{"arch": "pvt", "train_examples": 203450, "crop_scale_min": 0.2, "method": "simclr", "inner_norm": false, "beta1": 0.9, "eps": 1e-10, "max_grad_norm": 1.0, "batch_size": 512, "weight_decay": 0.3}
Rows from block 4, named by matrix and row number. Rows with one number belong to one neuron. Each number is 50 + 12 x the weight over its row's rms, rounded and kept within 0 to 99. All counts start at 0. After the name is the row's rms in percent of the matrix's.
# gate: MLP gate (model.blocks.4.mlp.gate.weight, 512x192), inputs 96-191
# fc1: MLP up (model.blocks.4.mlp.fc1.weight, 512x192), inputs 96-191
# fc2: MLP down (model.blocks.4.mlp.fc2.weight, 192x512, transposed), outputs 96-191
gate.403 079:30 65 48 25 43 58 52 51 32 48 59 61 60 79 44 50 53 65 40 33 48 41 58 25 38 63 62 51 33 50 47 40 42 59 73 47 44 55 57 54 27 53 56 52 47 46 43 52 48 43 47 63 65 55 73 40 60 88 38 56 28 51 60 43 63 46 43 58 63 51 74 45 50 38 70 41 42 52 71 52 62 68 38 41 29 47 49 43 67 59 57 59 46 47 38 57
gate.404 096:50 42 62 48 55 49 65 50 52 36 39 61 53 41 62 62 67 48 37 54 42 71 33 60 52 66 59 37 39 50 18 66 69 42 50 38 29 25 44 47 33 36 49 42 44 25 40 47 38 42 46 46 41 59 34 53 45 32 35 34 72 50 41 60 36 51 58 67 25 49 44 26 29 53 36 51 47 49 39 58 48 54 64 31 77 62 61 46 66 40 38 38 30 55 44 55
gate.405 072:49 58 54 61 35 48 66 44 59 67 58 37 56 39 32 56 50 41 69 74 69 45 59 59 46 34 52 63 47 57 60 66 39 38 46 48 55 59 35 76 62 77 51 59 42 46 64 47 56 66 41 81 24 56 44 51 32 51 59 39 51 47 55 43 39 57 25 57 65 55 55 56 78 55 53 56 62 57 50 63 43 72 34 32 44 53 38 59 28 54 36 58 53 32 33 47
gate.406 091:37 43 47 60 42 52 48 66 46 18 60 30 55 43 37 52 44 66 49 49 36 63 45 38 57 44 50 53 62 42 56 40 55 43 26 50 48 47 47 38 54 41 39 41 58 54 46 46 40 55 48 45 22 41 44 58 56 39 38 52 43 24 38 53 38 49 53 61 49 28 67 58 27 41 48 51 14 35 62 66 58 53 49 66 44 55 55 78 44 49 58 79 72 29 29 59
gate.407 095:73 43 62 58 50 43 62 35 39 56 32 49 60 44 45 55 34 46 59 63 59 39 63 61 30 31 41 33 56 21 53 56 43 60 41 62 45 76 58 39 32 60 34 44 66 45 44 48 63 43 55 45 64 46 64 52 63 46 54 43 47 71 81 34 35 43 34 52 56 31 49 31 57 36 45 69 66 44 56 46 54 41 53 68 64 62 54 53 56 39 53 40 40 48 41 38
gate.408 089:52 53 44 53 47 55 43 57 54 40 69 30 51 41 35 45 44 39 44 49 47 54 43 60 56 33 52 42 53 42 32 40 56 47 64 53 40 35 53 49 43 38 55 51 76 63 76 42 44 57 74 66 33 43 45 53 66 24 55 56 55 45 52 48 26 42 52 52 34 47 49 51 36 54 71 54 50 27 20 54 54 49 44 51 51 49 71 65 90 61 52 46 44 29 42 75
gate.409 089:54 40 59 49 48 37 59 40 56 44 32 78 62 60 48 48 41 46 44 52 48 41 46 53 31 40 39 29 59 38 49 65 37 47 57 63 49 55 65 43 50 67 41 39 45 67 44 53 56 36 42 38 81 66 43 48 44 48 43 28 61 62 65 53 40 71 47 52 70 46 54 33 56 51 50 46 81 60 55 39 47 27 57 62 49 48 51 47 30 36 50 36 37 54 59 49
gate.410 094:50 48 57 54 74 44 53 47 47 33 38 64 50 37 40 45 68 66 65 54 38 62 33 43 57 56 53 39 38 59 42 62 59 58 44 37 41 39 57 57 29 42 30 43 85 40 80 43 42 57 44 52 43 51 37 59 51 36 39 50 67 43 37 59 25 54 73 63 40 54 38 36 47 61 39 47 62 36 24 60 47 40 53 40 65 65 53 63 56 53 52 46 49 56 39 51
gate.411 093:54 41 52 58 70 33 64 46 71 52 54 51 37 74 65 45 31 57 42 58 40 62 69 38 56 47 46 38 64 72 49 48 78 54 53 68 52 60 76 34 48 40 63 44 60 63 69 60 50 31 34 29 44 51 51 35 60 44 51 44 50 58 53 41 37 35 48 49 27 29 57 41 39 50 40 67 55 40 46 45 34 39 60 67 49 60 70 64 60 44 43 57 64 45 53 46
gate.412 099:66 35 61 44 44 28 42 38 47 63 38 50 69 49 53 40 64 78 48 51 46 49 52 61 45 54 61 54 30 55 44 45 55 47 74 50 52 56 53 48 46 67 43 46 64 48 60 75 50 32 47 52 63 67 49 58 38 54 44 53 55 53 65 50 31 56 21 53 20 59 55 43 44 53 58 59 50 60 54 31 54 35 68 37 40 49 47 58 38 68 53 55 33 49 64 66
gate.413 061:45 45 62 48 64 45 48 51 46 32 56 56 51 51 74 62 63 72 64 38 38 49 46 44 60 60 53 63 42 46 62 67 48 46 48 45 77 49 29 66 60 61 57 49 61 58 34 56 30 45 38 64 46 62 54 71 48 61 33 57 42 52 36 32 45 38 73 39 53 54 32 68 47 60 64 36 42 59 52 52 56 50 65 44 32 57 40 40 65 38 54 41 17 47 70 59
gate.414 087:58 50 59 62 36 45 75 36 39 64 42 37 58 68 34 44 19 51 31 48 42 49 26 54 42 86 41 47 46 49 53 21 59 59 52 56 46 63 46 38 42 48 52 39 71 48 50 40 54 59 66 56 54 35 50 53 44 52 36 50 51 62 62 36 32 43 36 53 32 46 41 44 32 40 58 53 44 50 52 64 75 48 58 29 44 45 62 68 42 68 58 41 61 22 54 66
gate.415 115:31 60 73 45 75 50 42 45 47 27 61 51 57 60 52 42 49 40 38 61 35 48 54 76 40 52 46 52 50 54 74 58 54 68 60 39 33 36 36 50 68 47 63 62 50 46 41 71 50 68 37 83 28 56 38 58 64 57 57 35 50 66 46 65 46 74 38 36 56 53 56 68 53 44 50 43 46 54 59 39 53 67 55 39 63 57 34 37 41 44 32 64 57 69 57 65
gate.416 098:30 49 45 36 31 50 39 54 56 34 55 42 38 39 63 38 19 30 57 67 54 65 47 59 65 71 43 47 54 65 78 40 47 52 25 44 41 49 64 62 53 67 35 50 51 54 49 74 50 45 70 65 50 58 56 67 50 56 40 52 72 30 50 68 43 55 51 56 23 54 67 64 25 46 44 72 55 49 36 55 45 50 56 70 58 45 56 57 41 53 43 69 64 34 36 35
gate.417 111:34 24 44 41 56 61 55 44 45 68 42 35 29 28 54 39 43 49 60 43 66 48 45 45 40 50 36 57 22 54 40 61 59 51 59 46 45 50 59 47 47 54 48 44 42 80 42 71 45 28 29 66 50 54 48 80 51 41 51 36 53 42 60 36 50 42 33 42 70 47 60 54 53 55 49 27 54 51 56 24 64 44 62 53 40 57 51 44 49 54 43 55 46 61 49 73
gate.419 109:72 50 45 47 43 56 24 58 50 30 53 39 40 29 70 46 54 62 57 45 42 59 24 72 52 33 70 60 70 46 51 74 41 58 67 59 40 34 52 50 36 47 57 57 37 52 62 33 43 52 55 53 33 37 53 39 55 41 71 47 59 48 58 42 26 45 44 48 51 45 40 45 70 46 56 49 51 42 56 47 44 46 37 57 30 55 59 44 45 38 37 58 34 58 79 30
gate.420 108:38 38 58 43 47 49 46 39 48 31 52 55 53 56 40 40 47 62 53 62 29 43 52 68 50 51 49 55 31 63 62 46 46 49 29 45 33 48 50 53 76 50 80 56 34 29 30 52 57 65 44 37 38 38 32 42 52 60 43 49 33 42 26 62 38 65 38 50 48 48 50 62 43 55 50 48 29 64 46 47 71 48 55 35 39 55 57 41 19 59 45 60 61 64 59 40
gate.421 100:67 69 57 51 66 52 53 43 45 64 44 48 36 58 65 36 33 34 50 53 55 42 50 27 42 47 58 37 35 40 36 46 36 55 53 56 53 67 70 61 41 19 64 51 60 27 48 35 53 52 69 36 48 22 51 52 67 65 40 37 48 78 38 40 64 39 59 66 46 51 34 44 50 41 29 56 54 47 50 54 74 46 57 34 77 54 44 66 61 43 51 35 66 48 36 35
gate.422 148:60 27 61 52 53 50 44 43 48 54 53 54 34 39 71 53 34 31 39 52 32 49 51 52 49 48 56 51 34 46 52 60 47 65 49 46 55 56 37 52 32 69 54 37 56 68 24 54 66 37 38 58 38 38 50 65 55 56 49 46 58 41 48 69 74 35 44 61 37 51 42 49 42 60 57 43 35 56 40 49 56 44 48 45 58 37 48 69 44 51 60 57 56 47 53 43
gate.423 083:46 56 28 65 49 44 46 33 76 53 42 52 57 60 59 65 32 45 35 34 44 43 59 36 48 72 48 33 52 33 55 54 46 48 32 50 47 55 87 35 53 54 61 34 40 70 49 39 45 34 62 41 58 40 63 35 56 68 40 36 65 56 47 60 43 44 48 36 33 27 59 51 44 45 41 62 35 55 45 41 41 55 63 51 59 58 75 46 53 35 30 49 55 60 52 42
gate.424 076:44 45 35 62 56 58 66 59 64 68 37 38 45 56 42 48 55 55 33 44 71 65 42 34 35 49 52 59 30 46 37 53 48 36 70 60 44 47 54 58 37 84 53 54 47 35 67 57 39 43 50 58 46 57 60 30 31 36 32 43 63 33 51 26 57 47 41 48 48 51 56 35 47 46 58 55 41 32 58 32 61 51 33 46 52 55 55 58 36 49 49 55 56 44 35 47
gate.425 086:39 34 60 53 56 44 59 49 53 42 50 36 27 48 47 45 49 60 53 64 48 37 29 50 74 40 74 52 59 53 60 70 27 47 38 48 46 61 37 47 47 50 41 44 42 51 39 34 64 58 31 61 10 56 45 63 57 72 46 43 73 25 21 44 60 61 59 77 72 48 40 65 56 79 53 49 54 40 54 80 51 49 51 46 50 40 50 58 41 62 78 59 55 54 38 50
gate.426 095:52 40 35 57 22 69 48 48 48 64 48 36 28 54 47 47 27 53 40 53 50 46 28 36 54 54 57 48 68 60 50 71 40 33 31 58 41 51 69 53 58 56 28 39 46 49 67 45 53 55 59 27 62 30 53 46 36 33 31 54 80 37 44 52 47 45 64 55 43 47 39 45 31 45 42 53 43 32 33 48 43 36 56 47 49 56 65 74 50 56 52 50 66 26 38 33
gate.427 099:73 39 42 69 48 42 42 54 61 43 44 53 52 36 50 64 48 56 55 60 51 68 38 61 72 51 44 52 50 56 41 54 61 62 45 57 52 52 46 44 52 46 30 49 56 71 69 39 61 56 43 63 32 65 35 72 57 37 49 41 68 53 47 63 16 61 60 58 22 48 39 70 36 67 42 57 55 55 31 69 50 38 52 49 58 45 60 56 51 61 51 56 33 43 39 71
fc1.403 078:63 48 52 54 37 67 53 36 49 66 44 38 15 37 68 48 25 61 61 58 73 47 46 35 61 52 50 48 42 59 48 34 27 57 59 81 57 57 61 44 45 59 28 51 61 42 79 54 56 49 41 35 49 43 38 30 42 55 73 33 70 41 46 62 56 40 53 55 50 41 44 54 46 44 36 72 59 47 45 61 42 24 57 26 56 55 66 52 56 33 53 26 61 44 55 23
fc1.404 096:49 59 65 45 44 45 16 49 52 50 34 64 50 47 46 44 56 68 54 57 56 44 49 49 46 30 45 55 53 67 51 51 39 48 45 57 55 51 46 67 44 61 55 46 24 76 40 75 62 39 53 55 76 64 41 36 58 51 75 50 69 57 48 66 41 66 71 37 45 54 65 74 47 75 59 30 47 59 46 77 36 46 50 61 24 30 39 53 61 46 70 43 41 46 51 65
fc1.405 073:26 70 41 43 36 51 41 63 44 45 68 26 41 76 56 51 55 58 40 34 22 51 62 43 47 52 62 59 54 64 62 50 30 32 50 62 43 57 51 46 50 39 78 44 47 66 40 71 48 70 54 45 28 46 60 24 57 73 41 53 66 63 38 55 59 47 46 63 43 38 58 51 21 59 72 48 47 50 29 62 51 70 52 33 31 49 54 49 67 38 47 55 47 25 52 60
fc1.406 100:61 41 50 57 36 42 60 46 55 58 36 70 56 44 63 63 62 43 44 52 60 43 42 75 53 45 54 48 69 65 45 61 58 48 48 61 55 50 41 55 75 45 40 51 23 49 50 34 67 63 35 47 60 49 34 48 41 62 70 37 70 61 49 65 62 63 55 54 64 62 50 52 50 52 42 38 61 65 51 56 44 49 54 61 43 46 23 38 28 54 44 50 52 50 59 49
fc1.407 086:72 57 39 56 37 67 59 62 71 36 38 62 61 43 44 62 49 48 31 23 53 51 52 58 35 39 34 56 48 41 55 49 51 63 42 51 53 69 41 44 59 46 50 25 50 42 45 37 66 43 41 49 59 53 60 61 48 43 39 40 66 62 49 59 57 69 38 54 56 44 39 51 41 36 26 44 42 52 66 54 60 33 50 63 58 42 55 40 27 67 42 53 43 60 55 50
fc1.408 104:39 40 54 42 45 46 49 37 36 38 50 45 70 63 45 42 38 44 54 62 23 41 66 50 44 42 34 40 38 38 50 48 50 57 66 66 38 43 65 24 46 42 40 40 67 47 52 50 45 47 55 47 54 36 37 52 71 47 28 45 41 32 51 37 33 56 35 49 46 27 43 41 46 57 57 68 33 25 24 48 56 39 63 39 63 72 50 65 81 71 47 55 58 39 20 59
fc1.409 083:37 37 57 40 57 45 43 63 40 53 51 38 46 47 49 28 68 67 53 67 52 42 39 45 50 51 73 70 39 38 40 82 31 50 67 32 53 40 38 72 44 60 42 60 57 40 49 74 56 57 35 51 42 81 21 59 27 29 35 57 47 27 55 22 43 50 61 62 48 66 38 51 58 70 56 37 56 46 31 50 53 54 56 36 53 62 33 58 63 40 61 37 53 34 39 60
fc1.410 089:47 38 55 51 68 51 54 53 54 46 52 60 63 35 38 67 67 72 48 51 51 71 44 64 54 49 50 66 53 55 34 39 54 68 48 30 46 52 36 49 46 48 36 65 58 47 65 58 56 41 32 69 46 72 34 60 28 35 57 46 48 42 46 52 34 53 48 55 41 64 54 59 56 51 60 53 46 52 49 60 51 55 46 52 32 62 58 44 38 60 46 46 46 53 45 62
fc1.411 103:35 49 61 42 60 38 52 16 61 58 44 58 56 57 58 46 37 63 52 54 40 58 62 39 56 47 48 28 68 61 51 42 47 68 55 69 31 60 60 19 50 34 44 50 56 51 59 55 49 37 56 36 47 40 45 42 86 61 42 40 43 47 45 53 27 38 52 65 35 18 52 48 43 66 35 53 52 45 47 57 58 57 69 64 56 62 54 63 72 43 52 48 52 44 55 40
fc1.412 090:48 46 55 39 66 43 38 46 51 32 55 37 37 52 61 61 32 57 55 32 30 24 73 58 60 59 52 46 52 53 70 36 38 56 34 59 59 67 42 60 68 55 70 63 41 66 50 60 58 50 50 42 37 57 44 49 49 86 48 35 37 55 39 62 60 49 59 39 51 53 65 85 50 36 51 51 54 57 61 47 41 35 56 52 38 37 37 33 46 69 51 61 64 77 65 45
fc1.413 055:48 45 65 40 60 57 55 38 43 31 63 40 59 65 55 61 57 68 70 32 45 55 24 47 53 58 49 30 49 62 43 31 30 55 35 45 28 28 40 45 51 59 54 60 83 45 55 63 42 37 40 66 35 43 40 32 34 47 44 53 37 57 54 64 45 36 47 64 38 40 53 33 44 31 74 71 45 50 31 57 56 74 61 40 68 63 54 46 46 43 54 46 76 44 50 34
fc1.414 088:68 55 42 47 59 52 40 60 43 25 42 54 52 31 50 60 74 32 53 30 50 68 38 51 50 38 64 52 39 11 36 67 46 43 28 45 48 59 61 48 51 38 67 44 62 28 35 29 33 57 55 42 48 35 45 48 63 42 34 45 44 50 53 31 41 49 43 65 38 46 25 43 59 48 37 66 28 35 42 48 82 51 43 24 39 52 60 52 54 37 50 44 29 45 39 50
fc1.415 110:55 47 52 41 25 47 44 48 39 46 47 44 42 37 60 59 37 49 65 55 56 55 43 47 68 49 38 43 61 51 70 66 45 53 33 53 51 41 46 48 58 45 29 54 52 59 74 44 38 66 59 50 37 49 43 52 43 61 60 38 52 36 43 60 65 45 49 59 48 56 36 50 60 44 28 60 19 56 29 55 47 75 61 46 50 56 52 51 39 27 36 36 47 31 39 27
fc1.416 125:57 46 38 77 67 64 54 64 59 61 62 51 57 37 47 69 62 63 44 25 61 48 49 44 53 37 53 73 46 55 22 49 65 45 72 52 67 62 34 58 35 38 63 70 57 51 57 33 50 54 32 38 45 49 50 41 32 37 66 67 47 63 48 38 47 41 61 42 61 61 55 50 66 62 49 31 60 62 60 60 47 40 30 38 46 38 62 30 56 52 56 34 32 55 75 63
fc1.417 112:59 82 55 60 54 26 60 50 55 38 56 72 65 65 41 57 59 56 57 53 26 54 57 47 58 44 73 39 74 48 62 47 40 62 40 51 50 54 45 48 46 45 49 42 65 24 52 37 54 69 68 29 56 53 48 24 55 46 41 65 37 53 44 59 57 57 59 67 36 43 51 43 51 51 48 68 42 53 47 78 48 61 42 45 49 50 55 55 47 39 65 54 45 42 39 36
fc1.419 163:62 53 63 39 45 42 44 39 44 21 35 57 51 58 62 32 49 51 36 57 35 38 48 65 38 45 42 39 43 33 63 48 30 65 55 62 33 45 74 39 45 58 62 33 46 33 50 55 62 46 46 37 46 36 49 49 69 58 30 39 54 54 65 43 38 66 30 57 53 36 37 39 62 48 53 65 48 41 55 36 67 46 61 38 54 67 45 55 36 55 39 66 47 62 50 31
fc1.420 101:15 44 54 40 43 50 41 56 41 33 56 40 41 56 60 38 52 46 46 55 48 59 48 61 69 59 45 42 35 55 51 48 51 42 38 42 26 58 47 31 44 43 29 61 40 63 53 45 56 70 45 48 37 57 40 43 55 57 59 61 41 12 24 38 51 45 60 56 34 43 37 84 59 77 48 44 40 51 22 69 53 53 47 55 53 50 54 47 66 64 52 55 59 35 24 40
fc1.421 096:41 42 47 38 41 52 49 46 58 42 43 51 51 50 45 40 59 48 22 64 49 46 42 64 36 59 69 52 19 62 40 42 51 48 49 36 24 24 71 56 69 42 73 41 31 27 63 46 49 56 50 45 37 46 28 38 50 47 39 43 82 32 48 44 65 40 72 48 53 60 51 44 27 79 54 37 43 33 36 49 52 53 51 18 54 60 52 49 42 72 51 50 46 65 21 47
fc1.422 135:54 30 48 51 59 50 39 58 50 53 65 50 33 32 58 43 36 38 42 58 43 74 40 59 46 41 67 53 28 57 43 68 52 55 50 32 43 54 39 57 37 60 56 53 52 62 31 69 53 35 38 56 26 52 45 72 57 55 46 45 65 34 42 55 71 30 52 69 43 51 36 52 42 65 52 20 39 59 26 39 55 56 46 53 48 37 49 67 46 62 58 58 59 44 52 58
fc1.423 082:44 44 59 40 36 47 40 58 43 42 41 54 51 49 41 43 66 33 39 45 54 27 47 83 40 32 44 55 42 34 50 59 56 32 79 41 49 39 39 53 56 60 41 52 40 32 47 51 54 52 58 41 71 60 42 65 53 35 45 49 53 49 70 34 65 61 45 50 70 57 55 66 59 42 56 26 64 47 48 31 77 31 42 36 73 42 34 36 36 52 68 30 46 52 54 62
fc1.424 076:41 41 66 55 51 32 40 47 55 46 49 64 53 41 41 51 76 41 37 46 51 36 42 78 41 40 47 40 42 35 33 63 51 31 70 60 41 34 45 48 51 58 35 36 41 46 53 62 60 44 38 41 77 54 46 47 38 14 51 50 64 50 66 48 53 53 53 37 56 55 44 46 59 66 37 28 57 50 56 38 68 31 41 50 68 45 41 52 43 40 76 32 43 50 47 45
fc1.425 086:18 34 65 54 52 43 51 50 57 48 49 47 40 42 46 45 39 51 46 58 39 38 43 37 54 28 72 62 51 55 47 75 34 42 35 47 39 62 40 51 47 53 49 60 36 50 44 55 47 64 47 34 25 49 36 54 44 77 48 40 58 39 33 53 42 40 60 74 51 53 57 60 51 57 52 37 54 64 21 64 60 62 54 58 40 45 41 50 39 60 70 49 42 41 33 60
fc1.426 102:73 44 37 64 29 56 48 46 51 60 46 43 48 38 48 59 33 44 39 53 59 58 28 37 49 46 64 61 70 54 36 73 43 41 37 70 65 41 43 58 62 64 37 46 58 29 46 47 46 52 60 44 59 28 46 54 37 24 46 45 52 47 51 72 48 48 41 74 46 57 52 33 47 18 25 35 42 61 44 42 47 58 49 48 36 39 50 65 27 35 44 53 73 31 42 44
fc1.427 105:69 52 62 64 39 52 55 46 55 62 59 60 28 63 71 77 43 53 62 54 53 55 50 61 59 44 57 55 46 70 59 59 41 64 62 59 60 61 45 52 40 64 32 41 39 65 57 40 57 50 59 76 61 74 54 61 40 58 73 47 67 60 31 70 43 68 53 49 56 53 51 49 57 59 40 62 66 62 56 69 31 57 57 41 51 46 46 54 55 46 43 30 26 50 70 51
fc2.403 079:56 43 40 35 59 56 56 40 43 63 63 40 55 37 35 47 43 42 22 78 57 43 53 50 37 43 56 41 65 48 40 37 65 38 75 35 61 59 46 51 26 43 23 43 38 34 75 51 70 52 61 44 45 62 34 63 59 45 62 49 49 54 67 52 57 56 62 55 41 42 49 50 68 68 49 52 62 49 45 41 37 52 59 57 77 61 51 57 70 72 27 49 62 55 54 32
fc2.404 103:22 55 56 29 51 34 49 53 51 52 50 28 65 48 44 41 56 60 63 35 39 28 65 46 66 54 70 62 48 46 77 63 57 59 51 51 54 42 45 35 71 45 57 55 61 61 48 50 41 61 41 47 51 42 63 49 54 68 45 46 33 53 42 74 62 57 40 50 38 48 69 84 49 42 53 33 57 59 49 39 43 50 56 66 46 52 35 40 54 50 67 48 72 59 59 53
fc2.405 076:47 65 54 44 35 49 65 58 48 58 47 48 55 53 29 67 53 37 44 48 53 40 57 79 63 45 41 56 53 47 32 22 50 54 52 33 35 35 33 49 55 19 52 42 46 30 44 56 35 79 33 63 34 48 44 48 52 52 44 47 60 49 45 47 57 58 49 76 54 58 48 68 33 50 45 46 51 45 41 66 64 56 38 50 46 59 31 40 44 77 81 46 38 27 55 59
fc2.406 100:37 41 51 45 58 56 39 53 46 48 46 40 56 47 38 46 62 44 48 42 59 53 43 21 59 29 68 55 53 29 39 57 51 58 40 49 34 36 32 51 61 55 60 49 45 68 45 51 38 46 48 52 47 24 39 31 55 25 29 47 28 29 53 61 38 31 59 60 41 50 61 57 36 48 48 40 48 37 34 48 53 36 48 46 36 48 34 68 56 39 71 60 55 33 42 52
fc2.407 091:54 48 35 65 46 46 63 46 51 42 51 26 46 31 42 43 37 31 54 27 76 85 64 40 46 35 66 51 49 57 68 31 42 40 43 46 39 77 48 35 21 62 31 54 52 41 51 18 53 54 54 49 34 55 86 55 60 39 38 70 52 57 47 52 45 55 34 41 54 45 48 38 64 62 45 80 59 39 65 62 56 54 51 64 53 46 69 46 46 62 52 50 52 36 56 38
fc2.408 098:59 72 48 54 64 53 60 44 41 45 64 40 35 55 56 31 42 46 51 19 59 42 76 27 49 60 61 59 47 59 76 38 55 53 65 29 59 60 52 50 37 50 49 55 66 54 44 63 33 45 65 36 63 46 61 32 59 37 67 70 38 62 60 77 57 31 45 38 68 49 46 63 71 56 52 75 55 63 55 40 40 52 58 57 50 53 48 49 61 35 26 50 39 68 54 33
fc2.409 084:59 46 52 41 59 59 44 57 40 61 50 57 25 62 49 53 51 50 54 56 37 47 57 45 70 48 48 45 64 54 13 71 61 39 46 61 43 37 32 51 70 38 60 41 52 31 30 60 48 63 41 47 58 33 45 50 55 33 51 38 37 57 63 64 45 29 50 59 36 54 42 71 37 25 41 39 62 57 42 50 40 49 51 26 52 38 20 65 48 37 56 59 55 43 44 65
fc2.410 094:51 62 60 55 47 55 46 53 59 56 28 58 32 58 67 59 40 50 64 37 53 40 53 42 54 29 60 43 55 38 76 50 53 49 37 53 36 62 75 61 59 51 76 44 55 64 38 43 49 63 38 49 55 21 64 39 68 71 45 41 50 50 46 60 49 47 57 44 79 58 71 44 67 46 51 49 58 54 47 63 36 51 51 53 43 46 31 26 38 49 62 50 38 55 64 48
fc2.411 088:64 55 45 49 24 46 55 57 46 48 56 40 51 46 32 55 35 36 69 36 47 49 27 63 61 85 34 50 38 38 61 49 48 58 52 39 51 39 57 56 53 39 59 45 63 60 45 55 31 79 55 82 41 40 37 49 34 47 48 64 69 51 53 28 58 31 48 42 71 51 49 50 46 62 50 48 54 48 48 46 47 51 37 10 59 55 59 66 55 38 55 46 63 18 41 52
fc2.412 098:39 41 48 45 55 64 54 43 46 52 66 49 58 49 36 51 41 54 44 57 43 46 41 47 46 45 34 49 50 56 49 28 56 60 63 63 36 57 29 43 54 42 58 48 68 27 50 52 58 45 56 60 43 34 30 20 63 24 49 62 33 54 66 53 33 36 37 57 54 47 45 49 41 42 61 58 30 56 67 30 65 52 49 52 81 54 57 53 51 54 34 60 36 63 67 37
fc2.413 054:60 32 54 48 35 57 44 48 47 72 46 60 55 55 63 28 28 74 47 51 43 46 40 62 55 73 51 52 49 34 39 73 57 50 50 62 59 56 64 55 79 41 55 47 62 65 45 46 41 56 60 70 53 45 71 68 53 61 82 38 47 45 46 51 40 39 39 52 49 55 56 62 42 51 49 47 33 48 38 36 41 50 41 47 24 60 48 51 55 34 42 50 42 36 59 56
fc2.414 094:64 63 56 43 57 42 42 50 55 55 34 65 63 45 24 35 57 56 38 72 51 34 59 45 34 61 36 55 51 50 36 59 36 59 52 45 62 71 61 58 57 37 38 57 37 62 46 53 56 44 51 33 40 70 27 69 45 87 75 38 51 44 39 38 60 66 63 35 41 53 49 50 57 46 54 27 43 63 56 61 33 35 50 34 45 48 43 52 48 57 55 31 51 48 44 57
fc2.415 117:35 38 63 54 66 56 57 48 47 69 68 56 71 53 38 57 35 52 69 70 44 52 45 56 62 55 46 73 52 51 54 48 52 77 54 57 43 37 52 45 64 47 62 73 64 52 33 84 48 59 37 81 55 51 48 30 49 52 60 53 37 42 44 65 54 56 35 62 50 57 65 55 43 46 42 41 52 61 47 61 26 74 37 47 49 53 46 42 47 47 37 61 57 54 42 55
fc2.416 111:45 41 38 41 45 56 26 52 49 25 61 39 23 39 71 33 31 43 68 43 37 69 58 53 68 56 48 55 40 62 74 63 25 58 25 77 29 58 74 52 56 65 62 47 34 65 49 57 52 52 52 36 29 44 56 39 50 61 32 57 79 36 29 46 49 44 66 45 55 48 46 78 40 54 45 64 51 26 52 69 46 35 49 45 43 57 67 56 64 77 53 41 57 55 48 38
fc2.417 108:45 30 64 77 52 31 59 56 54 43 47 37 40 48 72 66 52 66 70 50 51 54 37 55 47 52 66 47 53 40 37 49 51 49 63 60 72 40 56 64 70 49 59 53 46 40 38 55 50 62 41 57 51 61 48 47 55 51 36 58 60 76 64 53 49 62 31 43 46 49 34 51 48 47 36 44 62 54 35 55 47 59 42 53 25 48 36 39 39 58 41 60 37 54 40 42
fc2.419 120:35 64 61 61 58 36 70 48 46 72 54 66 70 59 21 62 52 40 48 71 57 28 52 26 40 51 40 43 38 46 31 28 64 35 43 30 52 51 51 49 60 37 32 51 69 40 52 67 47 54 54 48 72 65 44 60 42 50 46 49 39 62 49 44 70 47 54 60 54 59 66 39 54 42 53 52 48 67 38 49 50 51 63 48 75 40 40 46 59 54 58 34 45 53 29 58
fc2.420 101:33 45 35 50 62 57 47 49 52 53 46 56 53 53 54 44 42 24 44 43 72 46 61 59 45 47 34 50 61 36 41 55 45 26 63 50 51 30 55 47 42 57 18 42 44 36 67 41 57 34 43 70 50 63 62 72 77 42 54 49 65 58 65 29 56 39 66 52 50 47 47 75 52 46 42 37 60 36 52 51 58 41 45 57 60 51 45 40 53 58 56 57 40 39 52 72
fc2.421 103:53 48 41 52 40 52 38 56 55 30 58 50 14 45 65 57 61 53 49 40 51 48 57 40 48 57 65 31 35 49 51 65 41 35 29 45 48 66 81 66 46 59 66 55 17 67 69 49 40 61 57 10 38 50 59 48 50 69 40 46 74 53 40 33 69 50 75 33 49 41 55 60 38 53 54 48 57 47 35 53 61 52 59 52 42 54 49 59 72 58 53 33 51 42 22 30
fc2.422 120:69 11 54 57 59 42 44 46 57 67 47 33 38 44 33 63 36 52 56 53 41 39 43 58 51 56 73 52 37 34 44 58 47 74 58 45 54 41 44 49 44 68 31 49 62 49 28 45 62 55 50 51 39 52 52 53 63 61 46 44 73 43 59 69 62 50 57 38 46 51 35 60 48 55 36 31 59 63 38 48 41 49 59 34 38 42 48 57 47 55 50 55 43 45 50 39
fc2.423 088:61 71 62 46 56 41 46 55 31 23 58 37 43 67 40 34 58 51 46 45 56 57 57 56 48 52 53 47 42 48 52 52 37 36 38 29 37 51 51 49 58 53 70 38 52 62 43 57 24 66 42 53 32 65 58 68 47 51 34 59 48 50 52 35 54 47 51 54 66 56 31 44 44 37 69 42 61 57 44 50 68 37 59 27 41 60 32 53 51 45 72 40 67 48 47 52
fc2.424 073:42 40 44 60 53 59 50 57 49 15 57 33 31 49 55 69 59 36 24 39 48 62 50 28 69 42 75 55 54 51 48 57 65 59 65 65 46 65 47 62 61 51 16 27 50 26 51 77 31 57 39 59 33 47 35 49 34 32 26 51 66 55 55 66 71 58 64 69 46 53 70 32 33 37 53 58 43 44 61 51 48 60 59 53 46 63 41 63 35 49 34 51 31 58 58 59
fc2.425 085:31 42 60 72 65 33 46 54 49 44 44 63 42 50 67 41 42 71 69 54 52 36 52 57 42 74 38 46 41 51 49 55 71 54 57 33 56 44 76 49 38 37 52 55 38 57 54 62 52 52 43 44 74 67 42 56 50 50 39 58 40 71 61 36 50 62 41 19 32 55 42 53 66 67 53 61 48 53 39 26 37 42 56 39 50 62 60 40 59 53 16 50 47 78 32 46
fc2.426 094:49 54 44 48 48 52 40 53 56 75 56 43 43 45 42 42 58 36 62 61 54 44 55 41 59 57 54 39 39 27 59 80 50 51 44 32 33 46 73 59 45 36 40 55 47 53 66 35 48 55 56 25 44 47 37 59 54 66 22 34 69 45 62 40 66 51 66 42 59 44 56 73 50 67 39 47 47 40 56 62 31 37 66 47 63 49 42 67 58 54 61 38 74 54 14 34
fc2.427 096:87 40 60 49 32 59 41 50 47 49 61 51 51 44 57 78 43 57 46 55 44 62 55 71 66 44 29 60 51 60 37 36 65 69 53 61 45 56 42 52 31 52 32 47 48 73 41 34 46 47 53 53 62 62 47 61 23 45 57 50 55 55 56 56 30 66 55 52 47 58 36 37 39 48 54 49 49 52 36 74 36 50 56 45 49 54 38 41 37 46 52 37 42 50 66 85